{"model": "masked image model", "dataset": "aerial photos of the United States (SatlasPretrain)", "train_examples": 50862, "image_size": 32, "crop_scale_min": 1, "horizontal_flip": true, "translate": 0.06, "rotation_deg": 10, "method": "mae", "mask_ratio": 0.6, "loss": "mse", "encoder_arch": "vit", "encoder_norm": "layernorm", "encoder_norm_position": "pre", "encoder_activation": "quick_gelu", "encoder_mlp_ratio": 4, "encoder_head_dim": 32, "encoder_fused_qkv": true, "encoder_bias": "all", "encoder_qk_norm": false, "encoder_parallel_block": false, "encoder_dropout": 0.05, "encoder_inner_norm": false, "encoder_drop_path": 0.15, "encoder_patch_size": [4, 4], "encoder_layers": 10, "encoder_width": 320, "encoder_positions": "learned", "decoder_width": 192, "norm_pix_loss": true, "decoder_layers": 2, "init": "xavier_uniform", "residual_init": "none", "optimizer": "adamw", "learning_rate": 0.0015, "beta1": 0.8, "beta2": 0.999, "eps": 1e-08, "max_grad_norm": 3.0, "max_steps": 10000, "batch_size": 128, "epochs": 25.2, "lr_schedule": "cosine", "final_lr_fraction": 0, "warmup_steps": 500, "weight_decay": 0.1}
Rows from block 8 of the encoder, named by matrix and row number. Rows with one number belong to one neuron. Each number is 50 + 12 x the weight over its row's rms, rounded and kept within 0 to 99. All counts start at 0. After the name is the row's rms in percent of the matrix's.
# fc1: MLP up (encoder.blocks.8.mlp.fc1.weight, 1280x320), inputs 0-79
# fc2: MLP down (encoder.blocks.8.mlp.fc2.weight, 320x1280, transposed), outputs 0-79
fc1.1243 083:39 68 29 68 70 62 58 51 47 36 53 46 44 49 50 52 69 61 47 50 66 71 61 62 56 34 37 32 50 35 47 38 34 52 56 70 63 47 59 40 56 34 54 38 45 58 31 41 48 57 64 52 58 64 40 57 70 71 59 53 53 36 54 51 48 48 63 36 59 48 34 54 43 48 66 36 44 71 44 42
fc1.1244 085:36 56 72 55 60 62 40 35 70 43 55 35 57 65 67 49 63 64 55 51 48 57 64 74 58 69 58 40 36 74 66 57 62 34 69 46 57 68 54 41 57 65 45 51 47 44 35 43 63 40 55 53 35 52 40 44 48 41 42 35 51 52 51 45 29 65 49 32 56 36 33 63 33 60 47 49 67 62 60 70
fc1.1245 083:59 65 36 59 50 39 40 38 43 37 35 62 44 61 43 78 34 71 42 64 55 65 37 50 68 62 39 63 44 58 41 47 74 60 64 66 48 60 55 61 46 32 60 54 46 37 50 29 47 32 40 49 53 47 59 35 32 57 67 57 46 53 61 64 57 41 37 61 49 76 47 52 59 69 37 46 66 80 66 71
fc1.1246 089:30 54 50 45 58 64 62 42 66 58 42 73 57 52 52 48 41 47 53 29 60 48 36 58 54 54 48 52 52 56 43 59 39 62 45 67 60 41 50 62 70 64 36 38 60 58 32 50 68 56 33 58 39 50 29 27 52 40 29 46 55 36 39 66 38 47 55 42 46 40 69 45 46 37 55 66 54 59 44 38
fc1.1247 082:39 61 36 64 42 51 39 71 59 61 63 58 67 58 38 53 52 70 45 41 58 30 47 61 45 65 44 26 51 42 55 39 38 60 56 44 60 67 53 59 47 52 46 51 42 43 39 52 69 46 44 44 65 61 40 47 51 44 36 38 46 32 28 11 50 60 39 27 32 55 60 57 68 39 70 54 52 59 61 38
fc1.1248 125:53 55 49 60 39 56 69 43 44 40 70 32 36 58 50 64 40 45 55 53 39 46 60 60 67 52 53 76 62 53 70 44 59 58 42 44 59 41 40 55 61 39 63 54 51 51 35 50 41 34 37 37 50 39 64 61 53 42 32 68 35 52 41 41 62 65 62 33 67 52 45 36 45 68 39 44 53 67 47 50
fc1.1249 089:40 44 34 61 45 65 63 43 68 58 53 48 42 42 63 37 59 65 36 34 47 70 59 41 65 53 66 71 45 65 38 60 50 43 42 68 51 51 36 30 45 34 38 60 52 54 46 58 39 59 40 60 39 57 54 67 48 41 52 49 52 59 33 69 41 52 72 68 66 43 36 66 67 24 67 60 63 65 55 36
fc1.1250 121:56 43 61 45 52 38 39 56 42 73 57 62 54 54 40 53 54 49 50 49 45 73 64 54 66 41 67 46 53 57 62 40 50 60 57 40 62 53 41 66 45 58 60 52 64 38 61 51 58 40 64 64 47 60 50 61 44 65 68 64 60 68 40 61 51 65 35 46 39 53 50 65 59 41 68 48 36 42 64 62
fc1.1251 089:57 47 57 64 60 50 60 62 41 37 46 42 56 35 31 36 49 48 65 42 40 60 64 54 26 44 44 33 53 44 40 53 33 40 51 59 65 69 42 51 45 38 51 40 64 43 58 57 53 63 46 31 41 68 39 46 44 66 66 60 62 52 68 33 51 58 69 71 58 37 54 65 62 33 56 55 41 31 73 45
fc1.1252 084:49 64 60 63 66 66 56 32 42 57 46 52 46 34 40 28 32 69 50 37 60 37 45 56 54 49 61 49 40 56 38 47 33 30 38 51 55 70 42 50 30 52 50 71 68 67 59 34 55 45 33 57 29 44 43 43 66 40 50 32 42 65 61 50 46 72 46 48 35 67 50 46 62 36 48 32 57 58 37 71
fc1.1253 086:50 36 43 38 28 34 36 55 60 41 60 53 60 34 62 54 53 69 54 62 71 37 38 47 39 43 32 57 56 31 57 38 49 55 24 35 50 68 64 49 44 32 46 36 65 43 63 64 64 55 41 39 59 43 61 69 37 58 38 50 36 47 31 42 40 42 49 38 51 36 48 43 35 28 59 46 51 67 56 34
fc1.1254 163:46 70 70 62 55 64 70 44 67 63 57 65 59 67 57 65 60 49 43 43 46 81 51 81 62 58 55 39 58 53 49 58 64 46 72 70 69 52 61 80 36 62 51 60 47 42 51 49 56 74 63 49 54 80 52 67 50 52 51 58 70 62 62 51 53 76 48 49 45 52 42 43 68 51 64 53 50 62 73 60
fc1.1255 085:38 42 30 51 38 71 47 52 59 60 41 40 62 34 48 44 26 64 43 73 47 59 39 49 51 43 54 47 70 57 42 52 45 32 47 41 59 63 23 81 61 65 37 58 46 62 47 52 72 35 46 28 63 52 35 31 27 55 54 60 43 71 65 42 41 58 69 62 40 51 60 52 59 76 56 41 54 52 75 41
fc1.1256 107:72 49 63 43 48 48 58 34 37 68 50 56 40 61 43 63 56 47 65 27 63 55 55 43 40 59 57 39 54 59 63 49 62 64 40 54 52 51 57 48 42 33 59 47 57 64 55 57 60 34 46 44 64 62 68 62 53 31 32 60 35 57 52 50 63 73 63 41 39 51 47 39 41 77 40 57 59 73 59 40
fc1.1257 081:35 45 64 29 67 55 33 46 38 44 71 58 63 47 64 43 61 46 76 30 39 35 55 49 46 48 33 37 42 57 45 48 40 60 49 55 48 42 56 53 27 50 46 67 44 50 30 50 62 41 38 64 28 48 68 43 48 61 61 59 61 62 37 36 45 52 57 42 34 62 67 48 44 60 56 39 56 32 38 41
fc1.1258 099:63 33 37 56 51 56 53 46 65 43 56 50 62 55 38 46 70 62 78 47 65 59 40 61 39 31 46 56 46 51 20 48 33 67 61 33 56 45 36 45 51 54 39 33 66 40 69 76 64 49 53 54 53 47 41 74 70 54 63 53 64 32 47 45 46 58 47 51 32 51 51 59 50 33 53 57 67 39 58 53
fc1.1259 088:38 46 39 44 39 59 21 61 54 43 30 68 55 45 49 40 54 47 49 63 54 35 81 44 59 29 33 38 45 41 52 39 32 54 56 65 46 56 52 44 44 62 36 68 70 44 62 49 66 74 59 45 61 63 52 46 67 49 68 54 61 49 35 63 53 50 50 43 50 35 69 56 39 50 70 51 49 46 61 53
fc1.1260 090:71 45 40 45 48 43 27 62 67 67 39 44 42 49 46 47 54 65 41 67 45 58 30 58 41 47 69 34 50 49 41 49 52 40 53 40 56 61 50 67 53 64 40 73 33 55 37 48 43 66 40 35 40 68 33 46 35 46 48 64 39 35 59 43 35 38 45 46 51 71 70 33 44 61 53 58 50 54 49 51
fc1.1261 126:41 57 43 42 40 50 51 55 40 67 51 68 41 62 37 69 60 42 42 44 50 80 57 69 60 64 53 43 41 44 47 63 44 46 80 43 66 48 60 53 37 61 53 64 38 58 52 51 57 67 70 67 40 50 64 55 59 59 66 45 53 42 55 64 55 40 55 55 61 56 44 48 62 41 66 54 55 61 71 48
fc2.1243 087:59 50 44 64 53 43 53 53 64 47 71 45 77 60 36 64 55 60 65 36 46 42 70 32 34 60 47 46 53 32 58 35 61 51 59 45 46 57 43 47 33 66 46 35 40 37 58 55 44 47 61 46 58 37 56 35 56 57 66 55 39 33 59 41 60 34 41 51 46 56 67 36 38 63 59 35 47 51 36 62
fc2.1244 084:67 63 44 58 45 63 52 68 50 60 38 74 55 36 61 55 63 64 51 44 64 27 36 67 38 63 32 44 55 34 46 38 44 49 40 59 30 45 58 62 52 64 42 54 59 77 30 53 41 40 65 48 57 42 38 59 45 53 39 47 42 58 48 65 58 47 71 47 56 36 49 56 70 62 31 47 71 52 41 55
fc2.1245 078:55 27 45 44 55 46 59 60 31 73 76 50 39 42 38 58 51 44 73 40 34 33 69 44 56 58 71 50 48 67 36 45 51 60 31 67 32 56 73 75 57 59 29 46 52 61 36 70 61 51 49 73 54 67 39 37 63 45 63 56 59 34 38 44 66 55 29 32 55 59 46 49 49 45 43 39 38 37 55 39
fc2.1246 084:68 32 60 58 51 45 44 67 49 54 48 41 55 42 36 39 48 50 54 41 52 53 60 44 47 37 68 61 51 40 60 36 36 45 34 63 60 57 40 65 41 46 45 62 47 40 64 62 59 40 66 73 66 43 55 69 49 69 31 57 55 65 61 53 53 60 38 63 55 44 64 50 44 32 61 62 47 61 71 58
fc2.1247 080:58 58 51 43 52 54 34 66 60 60 59 55 45 70 44 35 58 39 37 62 52 70 35 36 60 42 72 48 55 30 70 49 40 52 52 40 37 32 53 66 49 65 46 38 63 32 65 41 39 50 50 45 50 62 45 30 48 50 48 48 34 38 63 60 62 38 59 38 33 33 36 37 36 63 47 62 54 60 46 68
fc2.1248 134:43 55 40 48 52 64 44 55 58 52 53 52 51 53 47 63 64 47 54 48 66 62 38 53 49 56 58 49 47 42 56 60 57 63 57 43 61 60 52 62 37 45 46 44 61 54 41 55 49 44 51 58 41 51 52 58 59 55 57 39 50 50 45 56 50 56 49 56 45 47 51 48 53 49 44 62 51 63 60 36
fc2.1249 077:77 62 53 55 56 46 51 66 46 36 63 50 29 67 46 54 71 56 38 57 40 49 36 52 47 26 49 46 70 55 60 64 37 58 54 63 74 42 36 41 61 41 75 67 42 27 28 41 35 45 34 66 68 39 59 39 71 40 57 43 43 32 52 45 49 47 44 70 34 32 40 59 35 63 52 54 71 50 46 36
fc2.1250 100:54 47 56 54 48 69 55 67 68 46 59 56 57 55 65 36 53 39 49 64 45 49 48 64 40 63 55 42 38 36 64 36 37 60 49 58 70 54 52 49 50 69 42 52 67 53 58 41 37 50 55 48 49 53 64 68 47 62 54 58 62 49 53 68 38 51 34 51 63 46 64 46 62 66 55 44 50 65 48 52
fc2.1251 092:33 45 67 59 49 36 43 43 58 55 54 38 41 56 42 49 37 48 58 71 71 73 56 54 65 40 27 60 57 59 72 56 60 50 66 36 29 37 70 65 46 62 66 54 62 57 68 60 36 69 49 47 48 24 42 32 24 59 22 59 51 52 45 31 60 59 66 34 34 50 46 42 54 53 37 70 64 48 36 59
fc2.1252 083:54 62 72 30 62 53 63 47 35 59 58 48 44 60 59 69 50 38 66 43 56 35 56 41 69 63 64 39 60 62 52 59 55 53 67 43 29 62 38 52 52 63 62 54 46 49 33 66 36 26 44 47 46 38 65 46 72 49 49 51 56 50 41 53 57 39 64 46 39 52 48 59 66 42 46 55 56 60 53 59
fc2.1253 085:36 33 30 51 43 42 36 61 42 44 42 61 58 62 40 64 36 43 41 47 30 33 46 56 62 53 58 47 69 46 69 42 47 53 57 40 67 37 45 74 46 70 59 33 46 66 61 69 29 38 56 54 29 60 38 34 52 27 57 50 74 27 31 32 49 28 37 54 55 39 37 28 27 63 43 43 69 26 39 32
fc2.1254 115:70 37 56 41 50 66 60 35 56 57 39 66 61 59 64 47 40 66 50 61 36 82 61 53 61 58 55 43 63 41 54 58 52 47 52 62 62 38 35 54 58 53 58 42 50 45 36 40 41 47 35 62 35 61 63 45 47 43 63 50 46 51 55 53 46 63 56 43 47 39 39 40 47 45 60 51 61 63 51 56
fc2.1255 084:64 40 48 64 34 63 44 31 48 55 45 50 36 44 35 62 53 39 50 56 48 60 43 37 67 43 36 37 34 57 46 33 37 39 40 30 60 58 61 29 54 52 64 43 57 55 58 61 51 54 54 51 43 57 39 69 46 52 54 50 41 55 44 36 45 41 37 39 52 50 33 68 39 42 63 38 52 45 61 40
fc2.1256 109:43 55 46 63 44 65 43 40 52 44 40 42 48 56 49 59 38 36 61 54 51 42 66 65 36 53 62 39 63 56 46 59 61 49 58 58 48 59 59 39 60 43 52 41 32 45 39 61 44 51 41 36 62 46 56 37 49 48 62 47 57 53 50 67 40 55 40 68 43 41 48 51 62 68 61 44 41 55 56 57
fc2.1257 095:59 52 52 37 52 56 54 48 67 66 43 52 57 38 60 69 33 66 36 63 59 68 32 27 45 54 42 69 59 39 41 50 64 53 35 42 40 34 40 37 57 64 70 55 65 42 47 40 51 44 53 59 60 49 45 69 47 54 55 52 48 32 52 66 55 76 48 39 36 67 33 44 22 64 26 57 48 54 29 42
fc2.1258 100:39 40 53 47 41 63 39 36 44 56 55 57 56 36 45 57 53 37 43 55 41 54 49 44 56 36 46 43 38 38 63 44 57 42 32 61 56 36 63 40 28 33 58 50 60 47 58 35 39 38 47 62 36 40 63 47 55 62 44 62 40 58 36 38 44 45 43 68 39 44 30 37 54 51 49 63 41 43 62 48
fc2.1259 094:44 56 64 69 51 52 60 35 37 54 47 33 66 40 46 50 41 45 38 53 67 45 61 63 54 43 54 63 56 37 47 43 65 34 66 38 60 54 61 35 49 40 48 31 54 28 70 37 27 45 53 55 30 30 55 44 42 50 54 35 70 38 53 39 47 41 57 64 68 42 27 39 52 65 56 48 56 63 39 41
fc2.1260 095:41 68 44 56 54 57 51 39 32 45 46 39 38 41 59 63 60 66 53 57 59 69 44 48 70 67 56 37 61 63 54 51 49 54 53 54 62 56 52 54 48 71 56 50 33 43 49 61 41 45 55 38 37 47 59 42 50 56 78 37 70 51 65 69 42 53 34 59 30 71 67 58 61 61 67 60 43 39 54 44
fc2.1261 121:50 55 62 37 54 52 47 42 38 63 58 60 58 48 58 44 61 46 43 51 44 59 45 64 56 57 65 39 42 63 47 34 49 64 58 59 49 56 56 66 49 59 32 62 55 52 45 46 49 49 56 67 66 47 44 60 64 59 51 48 56 49 60 62 54 57 50 43 42 61 37 57 52 63 52 41 42 67 58 56