Rows from block 9 of the encoder of a small masked image model, named by matrix and row number. Rows with one number belong to one neuron. Each number is 500 + 40 x the weight over its row's rms, rounded and kept within 0 to 999. All counts start at 0. Numbers have three digits each. After the name is the row's rms in percent of the matrix's.
After each neuron's rows are labels from the 100 images, of 14976, where the neuron reaches its highest value: "colour at peak" is the nearest of a few named colours to the mean colour under the peak. Only what is clearly more common there than usual is listed. The data: aerial photos of the United States (SatlasPretrain).
# fc1: MLP up (encoder.blocks.9.mlp.fc1.weight, 1280x320), inputs 280-319
# fc2: MLP down (encoder.blocks.9.mlp.fc2.weight, 320x1280, transposed), outputs 280-319

fc1.408 081:564515515519481504524497530546535547434483523470477509485536550522563539531456513439532543508545543520562507431437538492
fc2.408 087:565533467451507448513526491510490464546577436462532478496329536501435530442482533514509521538568527516473520531465413490
colour at peak: grey

fc1.727 089:591559494564485449548522471464470486453537469447444532507520460553483509464553539523526548564544486501507520518567548490
fc2.727 092:527596492479550479455543485533454472561549545460512504463337529518510472534524462472510493530512468535540541497459457494
colour at peak: grey

fc1.711 085:506462448457553573534502460467433558516493553483505526495515467525461484468492538423540441556498456517548479437459497434
fc2.711 087:492556505463521469511530495474500546464552429461461480481480538557453490528467487525559533556580462517442511560477437422
colour at peak: grey

fc1.65 114:545498506555506473456518621488481560481533455497450459570480464535547538462466520501579546563464513490486469444504501515
fc2.65 127:514514471491532460492519487486473469540488512483473490521157506467530475464523474463527478531496498544510503509551525484
colour at peak: pink

fc1.750 112:481499405562492482476564572490538522470507519467463427513501543559495499410450509426564548519536459426537476477504477553
fc2.750 123:521509514485454509522492461547508520480444532450486463476176523492488520526482506528463510480521494530523509506515485509
colour at peak: pink

fc1.735 089:534491505519514510492518460503529478564446495497533489438499456568507493495494502528565482567490449571514512514424510546
fc2.735 095:493478515547441514446516470533501534503510473521557562459452515516445528538520552499520463463576467476479482479546545590
colour at peak: brown

fc1.638 083:606532478573521557596502478511489451519457533557477454420515451532484525476513551450553564519512462538534534488544531527
fc2.638 092:528438470517552454457525452469493512500473474430494578539361509485463479519562516511536552481456466544539501584457457438
colour at peak: pink

fc1.196 088:538497445535447543429545540533503441554514454469529427540502604489442451454524479534530449481541487411474464478549460560
fc2.196 098:534470481465475474518437494465464487418523513531510561535295509470552478483520535435555525450499535527557457515517475542
colour at peak: pink

fc1.687 082:414479524551448480529504496452503463558526520485515524440542540506479516502450474544476529480535493536510434443462521481
fc2.687 082:580563436541455458517509558498455527513482447482480506505360475464493446496552455541504462503487532531556519461516553441
colour at peak: pink

fc1.203 105:474504520551489561458485579504574474485578468530462452562545560534450529416572550482545556495473477406490489490480476454
fc2.203 118:482530474447519451548507489463472500487546537484496547447170477464456470473494518540518510541514546462505535502510492540
colour at peak: grey

fc1.306 090:574475427493510488506484572529517505526469544517456511556502541455506526403457488509567515500476539478557474533517482572
fc2.306 098:519511466476524537453561414521484548532522497512484506424203467521535512552457523518532474508460532476473507507481480498
colour at peak: pink

fc1.170 092:452442470431506462537511517487451543519521531524511570475498464514470492524489473559474522500487451550544514494511467422
fc2.170 083:533490508450520522449489485581471562551467431485565441551563514492511499563526516503470464513542526537464488526491474475
colour at peak: brown

fc1.160 081:521518468562450441510492452436492481564554511537433488469505574522483534444553494500463456458507506538546459564539541556
fc2.160 088:505533488450469459493525515454486519452451434552470549424493552501571502479452553522436470488478537447509460516524453553
colour at peak: brown

fc1.544 108:506546481448477472466449428588472453484459469468473523518530440435534515539477463470465547448463457558465547529531487493
fc2.544 124:491434517465481509525498549544525493526445490516505479465857520527522519494492456504454501489472489450528486533519458462
colour at peak: grey

fc1.279 111:527471418550502539466548589496500464523461489461473471566471503565497458462485469501515484545484500454448449485432474511
fc2.279 129:546443500462489508487503541498490484557511535469516463453140482455510504537523502471480487476494484536516501521499508540
colour at peak: grey

fc1.391 088:493546550465529449535540562553537521566538541449485444531566490447513451468475474497510521552515562442448517510467542514
fc2.391 098:433543462468511489527481478517514512509544521544468451449268515501540466502507461523462456495488496520506523479468546444
colour at peak: grey

fc1.82 081:536532555494515523439499506536472431566536537485500497523513513454521533543513497537495562564484471526559535502465521527
fc2.82 090:507432528459546535451510494534452518450434481526486521482726495518529495466540508433500541461500528533576437485553469470
colour at peak: brown

fc1.98 096:500486497558504530483540497500448449530472512481540534566521510476550504427443462471488453548540447465547512455479498596
fc2.98 118:496499504459462446460541504486449492515498455535503520490161523443479521496460478545467499462466513477509493540555490521
colour at peak: grey

fc1.641 107:554524496489551534442511604489521518555483529482526506574534501571464541477443534492566462518496492428511507454458476544
fc2.641 127:478501475496464470500527467537518539489530565545506548470114460520510483504488502507534539500512463554488487521522468480
colour at peak: grey

fc1.298 097:526440499526550472534544601490501573519490533523532456584471570486479504482508461507562519551458498536488534492440544494
fc2.298 112:511527511479466516467527472487508468494481541475488533423158542516539511527532522500493477460511536473525504546540461499
colour at peak: grey

fc1.131 105:571534427481559520487538572538527509518543513457533525475526520571486512436513539444473553476464481429502467485431544510
fc2.131 116:503515459429539490522467501510482469505488436506479544479182482550464531523550541548543427456530525465534511456509479456
colour at peak: grey

fc1.644 087:508554542569523533500566453429498468522518511543568499587542474563466553484553490530486483507542527486542543515541476558
fc2.644 085:444544473436458495532548482502552521486525522426450569543453494470486483526544535530440506508479470481531479506529503389
colour at peak: pink

fc1.700 078:466525486524539517505540464521440444466466503518514527502461529491569506494461529488468514497514527456498463510495529498
fc2.700 084:464467511533551456443484490442489549561517468505470533548440519500475481481492450460463487565447516541526529505511490558
colour at peak: grey

fc1.164 082:547526578527515434538552456496443502486475497571528449428571461496465553441454437470534524548473532512523514497464487520
fc2.164 085:471478464464529508521501542569459553498539510495516539536441475520549572572450481499497476487482460461478492446458480431
colour at peak: pink

fc1.237 102:498486498494468485538513552531470496526534514534510535478496486598455490422474523533529545449503449439472439452444472480
fc2.237 121:483513461418492473538520502527560525470503511506488503492134468514507474535565511492467474483484466510475514560506512465
colour at peak: grey

fc1.32 104:542528486531539440551510365480540463500447493503523484435512465447499481494502496536475555443496496549447481493554458522
fc2.32 105:439479536548478509551453469527536484440538518453485496503738509523524482511453515449557506525428513533549479537470521499
colour at peak: brown

fc1.221 086:470449461542418522517498454506457552512456469524505503508525561498521530550437508540508483510493560476547516462497513493
fc2.221 082:588518517544448436497458495542542501438463488575483464486420447442536453496545463470451471577426545466465415558537481491
colour at peak: pink

fc1.247 088:453567470452530546556508467518449543562542484479451524494476522454572547572545429479456519480545488476493448513453511427
fc2.247 091:477420407470497507470525539476460527544525541456528527487676523523439555498482589440548461447475485471482482493542476560
colour at peak: brown

fc1.759 088:467485511460508450508557502538561506500548448501492492470502465575490488505517519534466545524481517483533463486393480489
fc2.759 095:514516495468456452552473471474534495523432521477526496475263521474560500501513545527514485524535449498506495544483473470
colour at peak: pink

fc1.510 089:472567500562519528514498588506459476570508460514496536559459559497515474449474454533487513517519490504569470442489465492
fc2.510 088:500500564523607548475454461531488550532522519524527483435348542554538464511540514495456472453530481475506465461482561464
colour at peak: grey

fc1.567 088:425456444537487549452508561452481563533542445493564474451482578502458463515461435563492559500461512502451534484494483561
fc2.567 083:518496513533537438475550483611442462549585496427540475526310542553524445525489526555499457490487548525458534474445509470
colour at peak: grey

fc1.6 085:566428535438513491545490450414447509544566527547456522502481475500450478482469535422554484502535526549486480452489498529
fc2.6 086:506578515421560508513580458562457470488446494555436473544423515547546530491485508468512505511531534575551469555441480507
colour at peak: brown

fc1.394 091:461523540480491444458557415483546534565493500525477515492558545451514441479506478499535551494513506553493523466483537465
fc2.394 087:569479497471527492560462465465469484432542616528443488462593498542542462464556500521508495485505508488527451552504476500
colour at peak: pink

fc1.563 084:513540451530501533456520455491470473542538480496544440558519456505457429408482488483522508435480467391484458517526469509
fc2.563 088:498486518507525461488519450496512452558469561514503467500295519422479512534546555558556551457449554583523473507562516552
colour at peak: pink

fc1.675 082:461471451569483515488518477505563535490511551440455504482476560548506497551441527548468548398436529477456474557436564501
fc2.675 095:447507480470504470562527541556493527522468452528535504519244535446558473487485558432489469543478463533510518462523552426
colour at peak: grey

fc1.657 133:513498469501472498496512620481496528550498540537506483568489538599474545464450510470547506478462471479510513448417505580
fc2.657 136:504482519521533485509500463470484517480460486514515506465111475471470491524510521520479523552466516459514464471545517517
colour at peak: grey

fc1.695 084:435507482431502557551488494519475467470469480490438492430476461544539422503500531517522476452431404571480530458423532516
fc2.695 083:562485535507510466468426526534503520467502486497506556541508465528496502499535452542476483518486528592555433572477469509
colour at peak: pink

fc1.347 084:514528552429459534530524506527515502522524491542525535533507528571532526456469562554470583547532544533473467503478532523
fc2.347 092:528537486528536558517494433455464506532506438473454554536572541503444507519518502524540484435442453453456567476462465487
colour at peak: brown

fc1.471 143:537439433524539555535546649512489512526576475504480501502510506615507519406486510495582541484499492421530507479457502555
fc2.471 138:491480538445481501497486454543507505537533471502528547454126530492465523521518512496462506479519535511530507507535501545
colour at peak: grey

fc1.313 107:519508506557473555442461628516478526475551452458480447551494556621554522507501476506543535494424501480513423516425542471
fc2.313 124:534498494498516487523510449498482507514562464520493550476133495515480485531500541487456500463466515469487514493521536504
colour at peak: grey

fc1.467 090:426512498500425477467523575465552519508547484443518443524532476465549504493536468479563525568449505438438464498470521510
fc2.467 089:458496476528549471537488470479485481464459468490471546506262517529555476536511537470530503516513501469509567532485516458
colour at peak: grey

fc1.723 123:539505566454520538463548396574493514512467487476558551437531450493475524538515499550493500547496526511472557473554448440
fc2.723 121:535514479465514491548501500535522454451505493434514514459860512461476513507474507533479537464549514486516474516525504533
colour at peak: grey

fc1.210 109:593483465543538568502496602481567467493530526460495539517452490583484543449491519515526493477489515482498434451406508530
fc2.210 109:483498503456455528504541537488524524520526500480547471521243523460546504550519522537456483490506506446460571471453527519
colour at peak: grey

fc1.145 085:498486439544461546466544579532487471517473548527522525522479563556557505528529507434457481530492511460513523538493493569
fc2.145 086:535451440483576438458474428449555535427552401558473502521489521536534529553490535550524536473506491486478551525450563452
colour at peak: brown

fc1.509 115:486479444523532512481505601437473566480579464483453494520473515587536551432515506502568548478483488399538498529470513576
fc2.509 115:534479512472499478500469513557501556527520496527540507518207530513510463491526536452550502521527484517526505493481490467
colour at peak: grey

fc1.535 090:541526432478524457489506553501520462534550462578445434469506488499472540392453530483473514521445541523424516515459530522
fc2.535 093:451478507480470506529483456504425477531483459523543452499268536536483474511500539524558525458564512517493482558514490528
colour at peak: grey

fc1.273 089:522560438495503526542558530510483480536472474532431434467551571531473548455519441466571489446498487480508459551514519501
fc2.273 099:572495452500457447465508440509422435542473479504474533522241499487459455472471504550538514485465534497513500473571489455
colour at peak: pink

fc1.193 102:484512500552489454490500518476527552494466527534469456518466541483467472418459502535529472509456476428479500494446526523
fc2.193 113:529538473472516456514522510527498540554532495537517481538159543523526476486538497512498494505481476495484534519504519504
colour at peak: grey

fc1.726 091:511528452461429535483495605532444453484509505535472517478510507574472528505519461443581493502548492540534455409530528566
fc2.726 108:548516490475513502514518497539535476514502506519513501499199544537474547493492555499551505514489477483466496483494458446
colour at peak: grey

fc1.197 105:497502475546495558519501542459479480504506535547466533543516460488495492441531445406588464494473481448542546464499485459
fc2.197 096:516487475486510514545524491553467537571492459473545536450300544518552449483483468539495527541541529543497466501527527513
colour at peak: pink

fc1.333 095:463457487478497506540515509484538513458512513501503521516464544558472517460513497487530515435495477492564498557421455523
fc2.333 106:503493448459464476517477476479557481526526558520480491485213508559469514515515474555455534479535530519564496478553471520
colour at peak: grey

fc1.682 119:526454521559524537450483604467481512510537444461499463511469533642474531486435536512546505446473528478469494511475554536
fc2.682 120:491497517492522525511517504532482511533496539475543546464139553504461531499516520487455487513492533512511530454533468533
colour at peak: grey

fc1.761 089:472510497569523462529556452500491506451454427499487422582524523507462481398499491559471559468446509507567466554466540470
fc2.761 086:533560502481527467522425501514532431549546483460497567487410491546551476459482522574506552472529516574494576391499510525
colour at peak: grey

fc1.715 085:417541483452483470486471440475444562514434536531565567444482480493463528458463512511436503424489453561552493537560476523
fc2.715 091:484472458482543551445559547471555537563502488465555500485631533525526511526522540560533583546493459484463461538512501503
colour at peak: brown

fc1.26 083:442540528447560440470487523523506489496495467422545519415511564445514428460506470506492460555438480529510458474543531563
fc2.26 091:494468570437521549526463511515484495429529550541433453518546506495509463463566460491520458499539544422514466501523577422
colour at peak: pink

fc1.570 103:461516508474534445513555514423526509554463474474523436570478596530480476512462494504499572507484492453526492446416525532
fc2.570 113:485472553507485476490494445481514550484526543488532561509171494494464546470465507496490484446507504472471493509524516500
colour at peak: grey

fc1.366 089:412539526550507489439526602517532493579473549532534514556538532445469535546510498517472479507535439442548494510451552463
fc2.366 091:554416482434458498454514530480450508519514485504487505550238542503504466526445554468452462473550449451489553521549452468
colour at peak: pink

fc1.338 086:421436518533471504553527490473487479511461552442548485544540427497511511527564516489521455473496476444535534531498487546
fc2.338 083:496480573500537524487515577468540579566532542493471472492521427552565509474557462514462501397535468565465458458478473541
colour at peak: grey

fc1.74 136:509450455537460531494531635507513489478524481495447466474462562624514508456518528451522494527459470447527486501457539525
fc2.74 133:544537470459499537527492502508527527526495482513483539520113530515466539506506532499503516484508483525462507502530510506
colour at peak: grey

fc1.25 096:545505496484518545511509605459489546539543469571442478511475518508528555463544526472500506516507489361503470493465533549
fc2.25 100:515475536486471462461493504446469482506547502570456508477268473465555490496474498501431452558512552564521543517526572479
colour at peak: grey

fc1.413 127:521459489585528458467490580525495474542583476514491482554454587543485471425447508484491490530466456452507454445416501522
fc2.413 147:490478486482478531508513471541508529478464487532525483517101489526508485518531529478504522483467490478528505483540499492
colour at peak: grey

fc1.462 102:558448544548523446520581525420568528536461495535527432577526518570467544436439459441517515553433532455468490528476566529
fc2.462 107:538549520429444429530488514535490490531563443473496541511181530425471524496537528537457533467512468481462541450547518487
colour at peak: pink